From a checkpoint of a small masked image model: trained on capsule endoscopy frames (Kvasir-Capsule), 42238 training examples.
Rows from block 5 of the encoder, named by matrix and row number. Rows with one number belong to one attention dimension. Each number is 128 + 24 x the weight over its row's rms, rounded and kept within 0 to 255. All counts start at 0. Numbers have three digits each.
# v: attention query, key and value (stacked) (encoder.blocks.5.attn.qkv.weight, 576x192, the v third), inputs 64-127
# proj: attention output (encoder.blocks.5.attn.proj.weight, 192x192, transposed), outputs 64-127
v.101:108146128121120151083098110138142152157120127123145118140123113143086153155131112133101169110137110141101126133113146122162081174119120128174145120165124153122132109079126123116148127100123111
v.102:154087110149118090106194166127116133066114128157157115139091131127120160124111143173121154172135134169134134110127132166126163159180134166138135114105166143125127150125105122058144089079120142
v.103:159093128130165145144142129154131155193149155146102122141132139106136060092172097136128128102141157139168107141193136124121143108166116131150095125141120103143135105149120118126098163107151153
v.104:135101086148147105080153112125136101150128087148167148109095174109153102136109142140112119159162113126113115120135160086148119158162088137120104152132136110093126112147077129173144140138156126
v.105:124085109109145156127182129175132144109079124116105121158170110115118147113116157126110079107136133115112124134109142100142117157141126123126095155131120164070134159167174143152159127129138118
v.106:130187127152096123131180106135120163081109136152116132144132102097072132110140115148163129093145128124195128108127114110141162143094052138097099141136122152129112120149152110122154131130139138
v.107:134157205071139154126134120096122134132123128103094120166089092094168149162109110083087128123104122103123061101122109121127092074117112169154140088138123103146148158089135120147085139134106149
v.108:149104138144123134131141103100143087143149125069124119092170117057117113082121122181114170137137162152116130149171099159140108143117139123119122130145148131142139128138100139145116143081154084
v.109:112155138115113104106145179105135126137101151090130108141132080099134120089150153161119168160124130081097114147126109148109123151128124132136108148120152107120174101128126107147155085103159086
v.110:131127144104144121157151126162145134143170108069089098093080090116114098162143124105124116154148150147155098143090124127120151126103130084133158127115126146128134157126155144102112128096130111
v.111:101146127128125107132159089134131163119155151084096149131124152089123123157153118159153101133112112085075105153137182133156113141114138114145154123141077131138131100138146119136080090138143144
v.112:123173155099112116168152126125131111132117136098140142157120130140135157149175147179145113123100102103102146103147134122117138119095092123091082090118144130083152141108143100083166086112161123
v.113:209095176130105119127125126137087125167116138132120128136172168117118096129134161118129138128091141147096188138146109137128116108145093135097148073103090153122136114143087151119134144088127110
v.114:148140161110128119165109111142142092129112169085132144131078135118127138110124175136136132121106121147157111127133115123142175123114127090116143121097157097070119120127109109150152117197122146
v.115:114118175179124127156122108129104120124199146123112132121123152145131107131157106168129136138119140169142143196099105116115150121117102137160162104128125135136147113096094116128108133121081167
v.116:168090143134104124109118139099109107091144144105150124124135173177103104172144177107153153145076108084146083159122133149164089111130085126092110088111139132120152110157099126150102105139128137
v.117:084113132099124132108100124111152125101117175161151165109136097179104075122144184145153170140124162133107110146113128172137122158118134088134147104120197148084123146145128093097114117146090123
v.118:125099149139132104124110139074126145137126124142103143135101131174137078147158127154126137123115127167079121094109133131175114129143094148119119140119125143135185092133107109118105078104111122
v.119:125073143127124117122141148117154065107115177166141149117131147155127145107108141133113113162129091128133132117138126142160144102132153140090120131106154110104125124117105154132167147180125151
v.120:135162124158122133155106165144165129145128111071137089117133127150103143101118092126169145117137135178139119134138142070119129154172104117176131150122121160091095128119167129122126146130100137
v.121:131145171151143144132099111138156117064113153121133153094100121121108134129100112178144119160145141095130110113134112117135130129143121101144111163134161129129065111127108082092102141137091160
v.122:157132122116129130160128159096131108168153165130120129155127122149131134137116144102159106137157134147116123116132163142119112113145116139131128147148154165165137132095133151102098149107068152
v.123:124137110150150119105116177172153110121121127116142155113118127072162153116148139116148123149110094155146081114099065124115140125180150145111174142119140181171145123110137101179134120164123107
v.124:145117107122139110175119100143114116140113113119150124118116152132171139134103074146078097086134138172146104136144148130103112118104130150131153145149103146152088117156136152174124146112128103
v.125:129105162113125133152104167109112125142117197167132113152107143132153110117131151143140183142120136123140153107119117115151094105107136112138127142113159149134137147134151076096139114123092176
v.126:162141134130103053114157151133157088117110182130110127129132111118152163109109144147109123132135159127117138165163150129129088154122110154114107151154117151126153094087127149109126112143092148
v.127:123154131160141122129114151153178137115111143111105128117119114156107139093127142125129173135125134145160110147121136107134129095137158103132111136121104193110137101096155107101137118126110135
v.128:170126171128106128144099113087120142133120108123136078132121155106117093159121132131139134157100155145122100138127179154090132120116105119173117118089111134167176130109154108134112138149149115
v.129:151112111112096100143100124125124133144154121088139168141087151143099121108143098157117164140154132145124144149121134139121158147149077160150124145151126117122136154128175130111135111143132158
v.130:094167146168192145089091113106102084123128137121150129061159102128098123098133092127134140082142134093133106139122074118122107140130163138141117157170140093165133131129141145137134121127161125
v.131:106142132146122138124150160109140184138173145148085086119132142133157157140149076142137090137120112139164129103109100121184114115116098090144137089128127151145087085159122118179104101074121104
v.132:091187156137102155098143153143114146121115110170164129122115141170147088091152106100117151121114098120112159145115074123121132130146128123139124129175148129141119112124147125152110104170130148
v.133:142154122119150118111083145100120133122118153149142080158148082120137154129131127122120117141156101081114138131143099101123070119102102110105150171140097147122133063154107159131132167109179100
v.134:155110130184133136123128132106140197170144137160159144168134137166142124148111084162148183125142086113099175112143084109114088121136106105121092109109151109107144102183142109125117071140119161
v.135:116117127152112086105120141128168177090152118131078107144120133156146111126127108147126144174140131092113148147143147135118119140141135130115127114135137088096159133175082128144148120085128152
v.136:122118120122121110158148152199101122169138145138151142131095141127129136125136095134097133116153122095137148152125112153129187095132086144169125144120139120153110131112121119118154101092174139
v.137:122126096135146140133108128141135150153127079113101122089110162099135082100144117123136116096150119175118127123113143144128153102107122091112066111151091113143113149115113112164082166144096125
v.138:134099130139152135141127106128127111121124139158108156137130151141146101145099125158108162113107116147136125109103140138147117116128082152119104150137168127138149122125140129091100145127130143
v.139:167152121138129122145127154129153119079154135150119096135142148141135129099078117143132121127159099134066120121138108106129115141169136142164150109114175102122135139165097083134129157085087121
v.140:163089139111087131137160133151156115151130086152093063155111152159150126105141081106119081136111148126144152110128165121144173132126112115131118147089096075147156113108117111118128148119142149
v.141:170085141170111158140170151082168093176128093131148109131122119123158128118156135097140179108125120120130143115155136155150126060150132179111081159129102127090125148104113120145141110123118101
v.142:171164089150132131116089109086135131153115136113157194153080181196116088145121112134152133111158125087169149147137118126122145091149140149154109167102116146161113148125146127106123136154116106
v.143:093143132128124116085142123121129146110124129168139145144114113180156160135077137146133149161119080068125123111146127108139140121138093163121125174123160113136154142101169109104140107121095135
v.144:173107135112141152121111116088105112120135109136111121098149139119122097088108123141131112148121115126140089131139159113111134123134114133094081105084147059144116126118139135120104094144065115
v.145:116153163122120140176132103092131126120149120131108170145092162172123107163130121161114167145110130146143099151158145139103102099118089144126120090112126133116098117119150143128138145162091167
v.146:163159163099096096073154148130146146117135153128082143148172144152145121165101141134133143083112137127132142097149160148144113096164089123118126090126120103160119171131119168098130099082133126
v.147:136114108080113118153134150136121120086089108106104110131146166132104083114105145165142066169142143110129155094155150132128163120107120123084157137146139169145159152141144128121147100107126074
proj.101:163079158112131128131179132116111137160169156158150131092110169138137144149114129132126131102110152124119127117076108140136192081133149108106121158122089105124129159146096109112118117111123159
proj.102:153146103107167157113101124155143153180100088139119135118121126134137104149122140116165088096138141098097125139104077118137078128129090105127100121132100125098154099124133138105148161150132107
proj.103:105169117159141118123120129091153107085103115120133138152152142157137142153151135104145167122116129139092111135079106145108121149088160108115145118132140120143115150138152100173129111144128094
proj.104:140154169134116139105107134110154177103145140129090115126134093172110177138139105121097099095107130150122117116049130169143140140127171115143161175121100133119124124133132151065157125114120109
proj.105:158177152133110147102106110113116101096150121105120162121096128098151104163097073130118162110112130160112168147132124164112146158108117087116158129122154146109106107121070140147123138128126120
proj.106:118124168110159102124119125129123102148155082170119130085124140129141079106112145123077113174116121144096089156117096121124139130142147110147119136141101149134159106104104120098088131142125112
proj.107:115097109124114139120165147088128060144114156107111154133194180127113131137120104135177117121174145135100163099154128153134133172145151141127114167133132172113111109127130156164109118139130135
proj.108:123152122136148079120112144143148139127108149168116163116083102158143140135084112117127122105112119158118134141094129119100170134136120131078139150123140115130110124118150090152155157144173161
proj.109:128096119128080134150115099103149119136159118146095148163145164121177150129117108116131081134129130138163084101158153099180165112113170126118152132143103126166132124128113151146116176132134145
proj.110:099098134131074109131099140140076103110084117166143093135156120140129140120124131113110124107128122118152155159167119130128085107123134131096108142155124127108124168096120090195080129143172142
proj.111:136149101139112179095126162137125095081108111121112106109130119146127134074142127161106121132104149160115136080138112054116146148094125158118174113111163129121144065105110133164162149107158108
proj.112:132107114151131145101122156137153168151162160154123096158176149114116128132136119090132142113118139116107135170090092153177171141096172148152120174129115106130141125131091156146129147100073097
proj.113:117136144144160097146119159151152132162122130106149094127101095122144177130129111129144134110133110063122093103124098117163154139094124092143128172114134114141136133155145159094127145122098139
proj.114:112168092064108129095139158125151132128178113140156145090179134129131103185110090119145214148142134098152100155102151153154100136097129177119102113086155138154127119093119110132144148122123111
proj.115:128113136106134124131123146128161108157121104149118101167153114120099166130134111109121150056141122092160110129119083177134082119134139108134118165123132134115146083105149138081156141074127143
proj.116:098123163145163144111179155170170169137123120097104124155142110137174129113145078160114117141133117089164159141107103144103154145156157130153126143131182149126116113131150105092132138125127112
proj.117:172133134140086141118105128154118138152159159105119112146130132099136129144087135134132102140122100116152155107094108118119108109117115150135098131153121105149176106087142125124126123161157158
proj.118:132132135168090114101094114192149151152131158104099145155148121120142134102143133116133138065093135069107093116122136164087131106141144123147131129125136092114110124128151154100099132144120127
proj.119:124158113099116155127107161178145163096139099106102145102137120136120103132147130109148177138108159153170145114105134096122108126151122143119115126160148149124096135135129082147140121146155176
proj.120:122143117107172152122143112141096077087151114172117136135102149159130137151100109158123098158133133147105087160122157149131117133138149126124094147165109149109122154119116149152158111138164130
proj.121:130182100067155113116116113158093105121149147164151086165142125127139111139131142109172132108119123121139059109122172142112138122109182152134156101133121150113143184085142109134131085127132143
proj.122:088112156145165153096126100113124147130097091112135110152103096136139165099110135157129096118102120103101117170143108154116156150101128126127150129139152120103108105133136132164161126132168118
proj.123:123155119097107119127135142097118104146126106158082143111115148157115093169136138125156124107126155151155109135133192139113119115114119098097134074103147131068069151127153093137102124134114131
proj.124:120166097137125117139141137082099118139131114167096122095157149101125158126120168074139143136136131103064119107153151136114121158160106125106086138126174104133118145128164147118133143137122133
proj.125:113133135143151124105098152173125139100124101090117153139198120115127157108148134116143119095144104136139111139129093117095161155133089112113120105128122108143138133081121103104137118078189126
proj.126:086109152133158139125156113102128113143127096118161125158107136154136122096145109105174116132136119095141089128108109103083130116139156079144146095099163132146125119117122072107161120110113142
proj.127:093135140117096113108144128160108092125135121158136147135133111140196087130113144147138094108159156141144121134104142136113117129131111176163155113136129146098107142144122106148108093102121159
proj.128:055174087095156153122139094185099121119108145149117128124140118150129145132124126142147143156131145118089139097143055124110112131134149149100179123100126116126096091125106137133115156124116140
proj.129:119129131141144182109152123129154074111113131113139163141096135109169122164121155118153106108119121112152130151134144133137077143120141133147130145103116191155141099135103127163134123166139073
proj.130:140121129124108111129114122125183139146171068113157106129114123141148106180116164125099144147120163141147160089137135144155081124144132126123153086097094115131089092125147080115124128127129129
proj.131:123142127122118137167092094115074149149138132130135145169122151112108134114145105113194108121164116161089138132135147111099150147103137102140134151115144084128130120087136158130158100138107153
proj.132:159116124069129153159117148127144115126125144095122126081165092115150150131109118136109138152129145136123179133149129145162106167087151113120148115107108180107131133125148077106120162097129105
proj.133:110117129111068162131148075150092139177154126114139141115140128116130113091116149124144131115155123139139112122121126125151144141155130133165101117140161146108106141141168097140107127135134145
proj.134:116139122108111116137099139081126109103160115145117140109106128101122165103143139100097087162144124131179167159156178079160097127140148155136134111119083174142075138103124174110136140169119064
proj.135:118122128105097163117141137131111108121130100156116167104142133142123179126123127078156113069107111118145140105128118116130112125134170134101144106158105170137100125105102137075158091161143081
proj.136:127096168130143136115122106079130134126169078127105117117118108117094136174159149130174109123124136107138136145117143110146120185162153068121103135115109169140124130132137139172126131096085136
proj.137:127129167147116149152132073122106109141109160103158140146145180158143152194128107161121141130125160105115161155132112119144125156154136152145141130121163133150139143121123114096158097094116121
proj.138:086143125160126052081157163109132130178121137107161126106120092103102129107132121100112123144125149147102132174155145101124089122091109073129131175142119141117136121123151126138138129153089115
proj.139:109070163088129122096148148120110133122109159135128129106165084124114123143156120094122139112097131105158089133126143147116087114138140134085106189157091181132129157093135155141164104175155145
proj.140:129128175125135167124085166120105134148125142144133120151131121103069165157160167136140166083110141103143118154147112103108112150113130114134134120148146178132118121117075158154136125103115109
proj.141:132148078094121142124135158163108136131121129127132144127131133099143132145089145151120118147119165123140145151144136131086129178130135111125139125195098146126170136091124080124132103147111148
proj.142:071090139147116127119140135159156109157116142099149121134101125126114146132127133133122132152108135161084109123142137144127147131122126105108132092108114143100135083157140071116157125114106095
proj.143:112111129088110050158162128113125128155121117129107135110145107105116118129168119122124139143099160156133156118112151136106080161127162101112137112103107126107131142119139149097140128156144135
proj.144:098104109152136101120137099134183124159110149147104114138130156090128143147152153094110140094157126123115119115091120115152126118111132156143115155162117168124125119124113145171129153082162148
proj.145:089107176111177105149099141175113106122146153121111103118125091129133134088132095091128088144138124166113164118083148111178149142156119138073139130175136121118157112147113142152125144114134137
proj.146:119117062070128112141082130127146119124103101135155129086124118112135113140120128121123117176126177129177102115122118095098125149140114152084133118149112128146170130127185141122093146146113151
proj.147:124131177155122096125118120131134116192159180173115101127145122117129128141178124100116146094133126131147120128141080159122114156116151130112094114160115109118114131149133128113103132125117144