A small masked image model, trained from scratch.
Model: 6.4M parameters, encoder arch vit, encoder patch size [2, 2], encoder width 192, decoder width 256.
Training: muon at rate 0.0083, batches of 128.
Data: trained on capsule endoscopy frames (Kvasir-Capsule), 57.0 epochs.
Rows from block 1 of the decoder of a small masked image model, named by matrix and row number. Rows with one number belong to one neuron. Each number is 128 + 32 x the weight over its row's rms, rounded and kept within 0 to 255. All counts start at 0.
After each neuron's rows are labels from the 100 images, of 14976, where the neuron reaches its largest size: "patch colour" is the nearest of a few named colours to the mean colour under the peak. Only what is clearly more common there than usual is listed. The data: capsule endoscopy frames (Kvasir-Capsule). In brackets: how many of the 100.
# gate: MLP gate (decoder.1.mlp.gate.weight, 512x256), inputs 0-127
# fc1: MLP up (decoder.1.mlp.fc1.weight, 512x256), inputs 0-127
# fc2: MLP down (decoder.1.mlp.fc2.weight, 256x512, transposed), outputs 0-127

gate.214 [114 140 202 135  70 158 132  85 167 115 131 184 172 100 153 128  91 105 111 137 119 101 148 108 126 167 106 127 118 121 124 156 139 171  81 110 135 122 148 209 102 179  95  95 176 184 127 141 139 157 117  95 163 119 100  99 130 154 155 140 155 145  72 122 141 182 141 127  99 175 143 126 102 135 141 131 170 136 158 116 152 133 107 121 181 126  57 164 117 117 116 155 135 136 123  89 117  86 140  77 179 147 142 119 134 150 176 172 140 123  86 127 167 210 160  91 118 119 140 132 140 134 198 100 127 115 163 103]
fc1.214 [126 126 119  93 101 120  91 139 153 113 107 207 128  71 195  85 109 144 118 129 125 107 162  90  76 123 192 129 139 143 126 174 119 136 178 108 106  96 129 168  62 142  72 109  76 130 152 133 169 146 111 127 117 209 128  93 172 179 142 153 136 122 131  44 112 143  89 129 200 137 171  85 121 159 142 115 135 157 183 135 117 151 119 112 130 127 104 151  97 138  90 123 111 105 134  92 137  99 175  94 111 122 138 117 103 138 161 150 138 150  90 116 115 185 115 120 143 112 137 141 122  82 202 130 130 115  85 133]
fc2.214 [146 139  73 113 106 123 100 121 155 143 166 141 144 154 101 102 174  97 118 174 127 146 124 127 191 130 117 117 186 159 114 122 132  77 136 147 122  96 140 126 183 108 111 115 138  92 172 107 197 152 121 124 157 117 117 124  83 140 127 128 138  99 118 192 144 106 121 132 161 168 125 181  91 136 155  91 141 155  96 151 132 149 103 189  83  67 158 114 169 110 147 163 167 174  99 154 124 122 100 136 119 147 178 100 117 157 131 123 118 132 125 165 118  78 125 118 150  85 113 112 113 144 137 165  61 166  82 141]
patch colour: orange (68)

gate.215 [144  92 193 118 109 150 151 113 143  95 127  76 219 152 113 177 136 135 102 133 192  91 143 117 146  99 107 134 132 137 153 140 145 121 173  68 125 118 125 100 160 186 118  94 192 173  89  90 125 144 137 188 124 101 123  58 146  91 118 149  82 130 171 135 176  84  95 111 167 120 128  93 123 132 170 122  84 166 116 176 183 133 194 152 135 107 114  73 108 187 135  97 165 139 115 140 107 139 149 167 179 134 116 126 179 174  91 147 166  45 128 131 144 140 148  75 124 114 104 131 118 105 157 117 140 126 111 118]
fc1.215 [144 180 124 121 111 104 122 113 167 119 114 146 207  83 112 165 116 112 116 102 127  88 189 111 128  69 113  94 119  88 131 123 167 118 118  93 181 138 129  56 153 166 114 114 127 129 142 153 197 134 137  89 134 132 132 139 163 162 133 162  68  92  99 139 157  97 115 108 198 115  71 144 131 144 153 136 172 129 154  52 119 134 148 109 158 124 158 111 116 115  77 123 160  94 158 138  99 201 112 128  99 102 138 144 155 119 135 105 179 104 106  76 129  75 132 150 114 126  70 110 132 132 150 133 164  87 146  94]
fc2.215 [121 134 135 156 120 108 140 121 103 109 109 113 104 114  88 135 172 106 136 126 214 106 170  70 129  80 148  97 124 107 158 114 138  56 128 137 138 130 142 155 131 130 141 152 131 178  95 136  93 112 155 174  77 159  92  92 169 120  97 165 124 160 109 178 152 104 149  78 147  99 136  93 128 127 180 109 149 122  96 142 232 168 138 126 112 177 179 122 162 103 135 137 159 158 156  81 128  80  78 137 185 136 102 143 118 117 119  93 167  91 115 108  83 132 130 117 140  94 131  61  90 113 132 178 130  92 183  79]
patch colour: grey (56)

gate.231 [161 124 139 181  91  99 188 151 106 166 143 125 119 104  66 156 136 117 154 107 115  88 132  93 247 100  54 132 203 147  75 126 116 130 177  86 131 112  93 114 178 127  65 117 112 122 127 114 153 113 155 144 139  81 121 125 127 111 131 178 121 125 135 128 126 134  97 129 113 196 138 174 195 134  94 154 158 113 128 163  74  79 139 124 121 105 137 156  80  91 131 158 104 112 147 111  94 141 155 123 136 154 126 105 134 130 143 147 141 145 146 109 158 118 133  93  71 138 113 158 107  81 101 110  57  96 147 103]
fc1.231 [ 83 116 123 124 146 154 158  91 153  78 168 167  89 129 111 141 207 151 110 111 107  90 111 101 100 196 152  51 129 164  94 193 135  68  68 102 133 131  29 198 114 128 163 165 134 131 125 136 105 137  99 119  80 135 117 159 166 190 135 135 137 111 163  64 112 163 161 111 137 160  90 112 104 112 166 123 139 131 142 105 152 171 112 115 159 140  67 135 123 115 164 154  94 156 119  65 173  84  95 129 150 196 122  90 141  97 191  83 187 135 142 119  82  62 141 126 140 150 129 122  82 120 114 101 121 139 123 164]
fc2.231 [144  65 188 139 140 144 116 106 168 154  99  42 136 112 133  93  70 121 181 154 141  99 110  75  97 124  88 106 121 116 184 132 123 106 181 131 122 126 101  81 132  79 146 110 113 138 106 171  77 156 140 141 155 179 136  36 110 101 157  65  87 167 120 197 154 152 110 192 189  76 150 108  79 128 174  86 104  83 144 154 116 158 183 121 104 113 133 142 119 155 167 117 122 150 151 135 123 142 116  94 132 121 107 122 129 118 130  52 164 120 118 135 145 138 111 148  90 134 112 120  90 130 135 132  68 123 123 121]
patch colour: orange (36)

gate.219 [179 134  86 143  81 127 169 145 128 131 147 141 194  94  71  74  96  82 124 138 140 160 132  84 144  93 133 113 153  83 114  99 111 120 170 124 153 185 100  73 103  62 127 112 104 125 127  92 119 116 144 138 114  90 108 156 113 175 103 100 179 125 174  86 102 130  56 163 114 129 104  99  88 111 166 167 130 173  75 134 120 112 151 104 132 139 153  77 148 132  94 107  93  90  94 110  86  93 121 143 155  91 171 166 153 135 157 114 125 109 137 217  94 146 172 150 103 120 130 187 143 131  82 151 161  66  74 117]
fc1.219 [145 112 122 175 103 138  98 185  98 104 157 163 199  93 131 132  90  74  84 126 157 145 134  71 122 120 112 122 201 104 138 112 103  63 168 118 154 166  94  54 144  85 119 153 149  58 105 137 104  96 160 139 116 164 189 156  91 159  96 154 124  64 168 140 125 105 142 143 120 117 120  90  91 111 172 100 129 158 123 156 145  67  84 136 146 144 150  74 118 122 122 110 120 121 129 202  85  98 160 103 184 121 109 137 196 151 105 185 118 138 141 182 111 148 194 183 127 132 123 142 115 117 120 103 144  96  76  82]
fc2.219 [130 179 126 156 121 140  35 113 104  61 151 165 163 134  87 115 140 184  93  95  77 110 169 135  87 110 146 169  82 109 136 152 159 140 185 128 119 104 149 148 100 139 119 175 117 152 128 109 216 120 155 130  91 130 151 179 168 136 103  92 148 141 182 126 164 131  79 118 114  82 108  95 113 168 139 115 136 148 154 132  82 191  95 147 152 132 160 179 161 153 179 170 108 143 117 147 127 120 148 131 121 176 188 112 145 105 168  95  90 134 109 121 179 125 135 100 118  74  83 181 130 153 137 167 100 174 150 141]
patch colour: orange (32)

gate.146 [120 160  84 133 129 169 141 140 153  92 205 137 158 180 125  62 140 111 132 141 160 157 114  85  81 127 142  98 119  61 144 113 147 182  59 127  88 109 193 113 120 142 170 119  92 112 161 112  93 188 133  79  78 124 135 190 130 131 123 153 212 129 140 117 136 135 128 141 160 158 139  62  92 164 112 109 117  71 111 159 175 136 106 156  67 181  81 115 110 141 143 103 159 154  97 153 205 160 104 167 143 123 114  89 141 104 154 139  91  86 106 138 142  99 131 149 111 145 107 156 125  64 133 111 128  82 119 146]
fc1.146 [132 130 135 151 103 155 158 140  91 100 173  94 170  85  98 130 115 201  90 150 114 158 121  52 170 151  92  93 119  59 132 156 160 108  90  83 131 113 130 146  54 137 109  88 120 178 141  91  97 142  83  66 153 155 144 162 105  96 159 146  81 160 138  73 130 102 138 137 122 103 117 138 115 128 134 116 132  94 199 101 165 113 107 165 128 156 139 116 226 111 116 128 101  84 142  95 111 131 111 178 196  89 146 100 128  63 149 115 119 161  96 146 158 131 114 158 126 167  91 186  93  74 116 115 196 152 136 187]
fc2.146 [109 149 123 167 138  73 154 146  60 109 114 133 173  93  95 115 132 172 118 134 151 120 123 141 133 125 106 158 175 157 115 145 195 140 179  54 188 100  75 170 137 160 140 112 136 154  65 101 118 158 116 140 161  77  65  94 159 171 115 123  39 135 118 130 138 120 159 133 107 114 123 192 108 130  71 158 149 151  83  60 160 117 135 100 187  86 138 187 188 145 107 114  79 104 139 153  74  88 146 111  83 131 130 153 147 163  97 199 119 149 142 150  86 145 112 123 148 120 153  98 129 183 118 148 175 183 158 162]
patch colour: orange (54)

gate.51 [115 102 122 126 103 130 161 154 142 101 166  91 122  84 134 130 124 132 125 130 133  55  94 163 104 142 154 113 148 140 123 163 102 176 126 149 175 131 138 142 183 137 112 109 122 183 151 167 137 121 139 123  85 153  82 140 175 134 115 109 109  82 142 150 122 112 124 161 156  95 110 107  75 168 117 131 165  89 131 158 132  58 117 195  57 190 183 117 150 119 138 149 124  77 106 133 163 149 144  90  99 132  61 115  54  93 191 111 113  91 124 105  89 117 157  92 150 205 117 132 130 121 176 143 148 195 163 110]
fc1.51 [138 133  98 170 148 171  80 140 117  85 138 149 118 140 124 167 113 133 157 158 157 144 116 134  56 159 189 111 139 120 107 109 158 164 105 182 189 143  98 125 138 139 110 159 148 129  89 134 123 153 129 133 101 159 105 132 104 114  63 122  70 100 111  76 109 146 149 120 106 177 133 110 169 122 146 165 133 140 151 126  96 108  87 119  90 130 158 139 140 164 158 104 105 102  75 171 108 174 197 123 164 119 115 113 152 200 112 146  96 103 161 138 187 109 160 161 140 170 129  99 180  87 139 162 161 124 138 113]
fc2.51 [140 119 146 118  82 120  40 114 106 170 129 112 144 172  79 139 216  77 147  96 117 185 138 169 105 129 134 152  95 184 152 124 126  92 125 102 138 114 107  87 149  98 107 109 105 117 138 215 109 147 140 174 120 136 108 120 155 154 148 145 114  84 126 128 150 131 127 151  89 114 130 155 139 124 162 151 181 143 192  99 107 161 157 130 136 136 120  93  82  97 135 136  70 152  79 165  98 143  74 147 152 128 147 113 144 163  81 101 130 118  90 105 199 121 104 159 148 135 181 116 142 132 150 151 186 102  93  94]
patch colour: orange (63)

gate.365 [112 143 103 119 171 160 137  90 149 150  88 160 105 106 149 143 172 168 128 112 142 127 139 140 104 110 140  91 120  65 192 149 119 149 166  92  78  94 124 198 122 160 129 137  55 105 132 183  72 110 151 145 119 157 150 129 116 140 164 133 162 123 106 117 116 131 106 146 130 126  69  53 103 189 161  80 109 123 186 116  64 134 116 177 152 139 133 122 103 148  76 145 163 137 154  59  87  76 126  86 191 144 158 114 171 181 156 170 149  75 116 137 126 183 105 157 146 134 129 108  89 152 179 146 130 163 122 121]
fc1.365 [117  96  96 170 124 180  92 162  93  89 147 124 140 136  67 127 129  91 148 125 165 163 144  84 119 157  82 169 133 183  82 101 112 166 115 162 171 107 114 109 115  69 101 129 153 154 100 183 130 127 159  84 122 149 110 129 191 163  87 122 103 132  89 145 102 171 124 183 151 179 144 123 158 113  86 166  95 125  86 144 168  79  55 122  82 151  91  85 177 129 150 110  95 145 102 165 198 181 128 189  94 129 134 137  79 122 123 126 149 135 102 134 140 144 158  92  95 113 132 108  66  91 100 156 134 133 119 158]
fc2.365 [111 160 117 141 123 134 125 119 164 118 115 151 136  49 154 121 112  97 154 130 122 138 140 164 167 113 149 137 159 144 205 179 144 133 161 141  77 191 181 157 168 194 180 116  56 125 135  62 132 154 170 134  94 149 194 120  74 110 147 134 141  82 187 124 147 139 106  94 136  81 137 176 121 138 126 157 123 156 120  66 116 168 180 180 139 181 148 124 149 118  41 119 118 128 136 147 136 103 138 115 190 160  92 170  71  97  68 105  93 128  79 152 100 121 113 100 130 130 150 130 153 129 144 170 134 147 167  78]
patch colour: grey (59)

gate.41 [ 95 127 200  55 119 122 144 154 121 130  83  96 108  97  96 137 138  99  81 118 116 133 141 177  87 123 136  87 134 141 164 200 123 157 128 160 143 140 161 129 145 118 160 135  60 143 100 134  78 106 136 116 148 143  88  52 138 136 118  62 163 125 190 110 135 148  92 153 146  77  73  74 120 156 112 118 114 125 107 106 179 111 103 101 125 106 114 123 175 104 168 190 149 136 202 115 138  97 136  95 134 104 109 150 141 116 137 109 143 100 152 129 119 160 146  47  88 167 145 110 150  75 161 162 155 107 158 129]
fc1.41 [131 105 108 175  75 130  70 144 121  78 152  86  83 129 202  60 138 115 152 171 158 147  99 111 149 119 116 113 132 161 113 120 159 100 153 133 120 116 131 101 137 148 125 176 165  97 136 140 136 110 107 114 137 160  68 143 165 151 204 155  29 151 100 169 112 120 139 112 133 117 132 145 139 122 171 202  77 154 133 136 174 176 118 178 127  98 126 164  98 117 133  62 119 145 131 152  96 113 168 142 164 109 138 146  98  87 150  77 117 120  75 150 141  65  94 124 121 129 135 104 138 212  77 117  95 154 122 135]
fc2.41 [122 108  97 152 187 142  72 105 100 111 151 127 122 115 102 133  82 147 106  51  98 143  99 149 124  93 124 164 135 163 110  97 118 157 157 103 149 116 117 165 161 117 141 152  78 196 159 105 157 125 110 144  84 114 133 100 151  76 154 159 138  90 134 140  97 161 161 134 135  76 180 120 124 125  90 181  99 131 115 105 104 109 132  37  95  80 149 110 129 152  62 146 134 124 126  80 145 169 155 115 147 105 132 114 110 141 125 101 140 199  65  61 126 159 104 135 164 141  63 148 103 138  72 161 130 130 164 121]
patch colour: orange (57)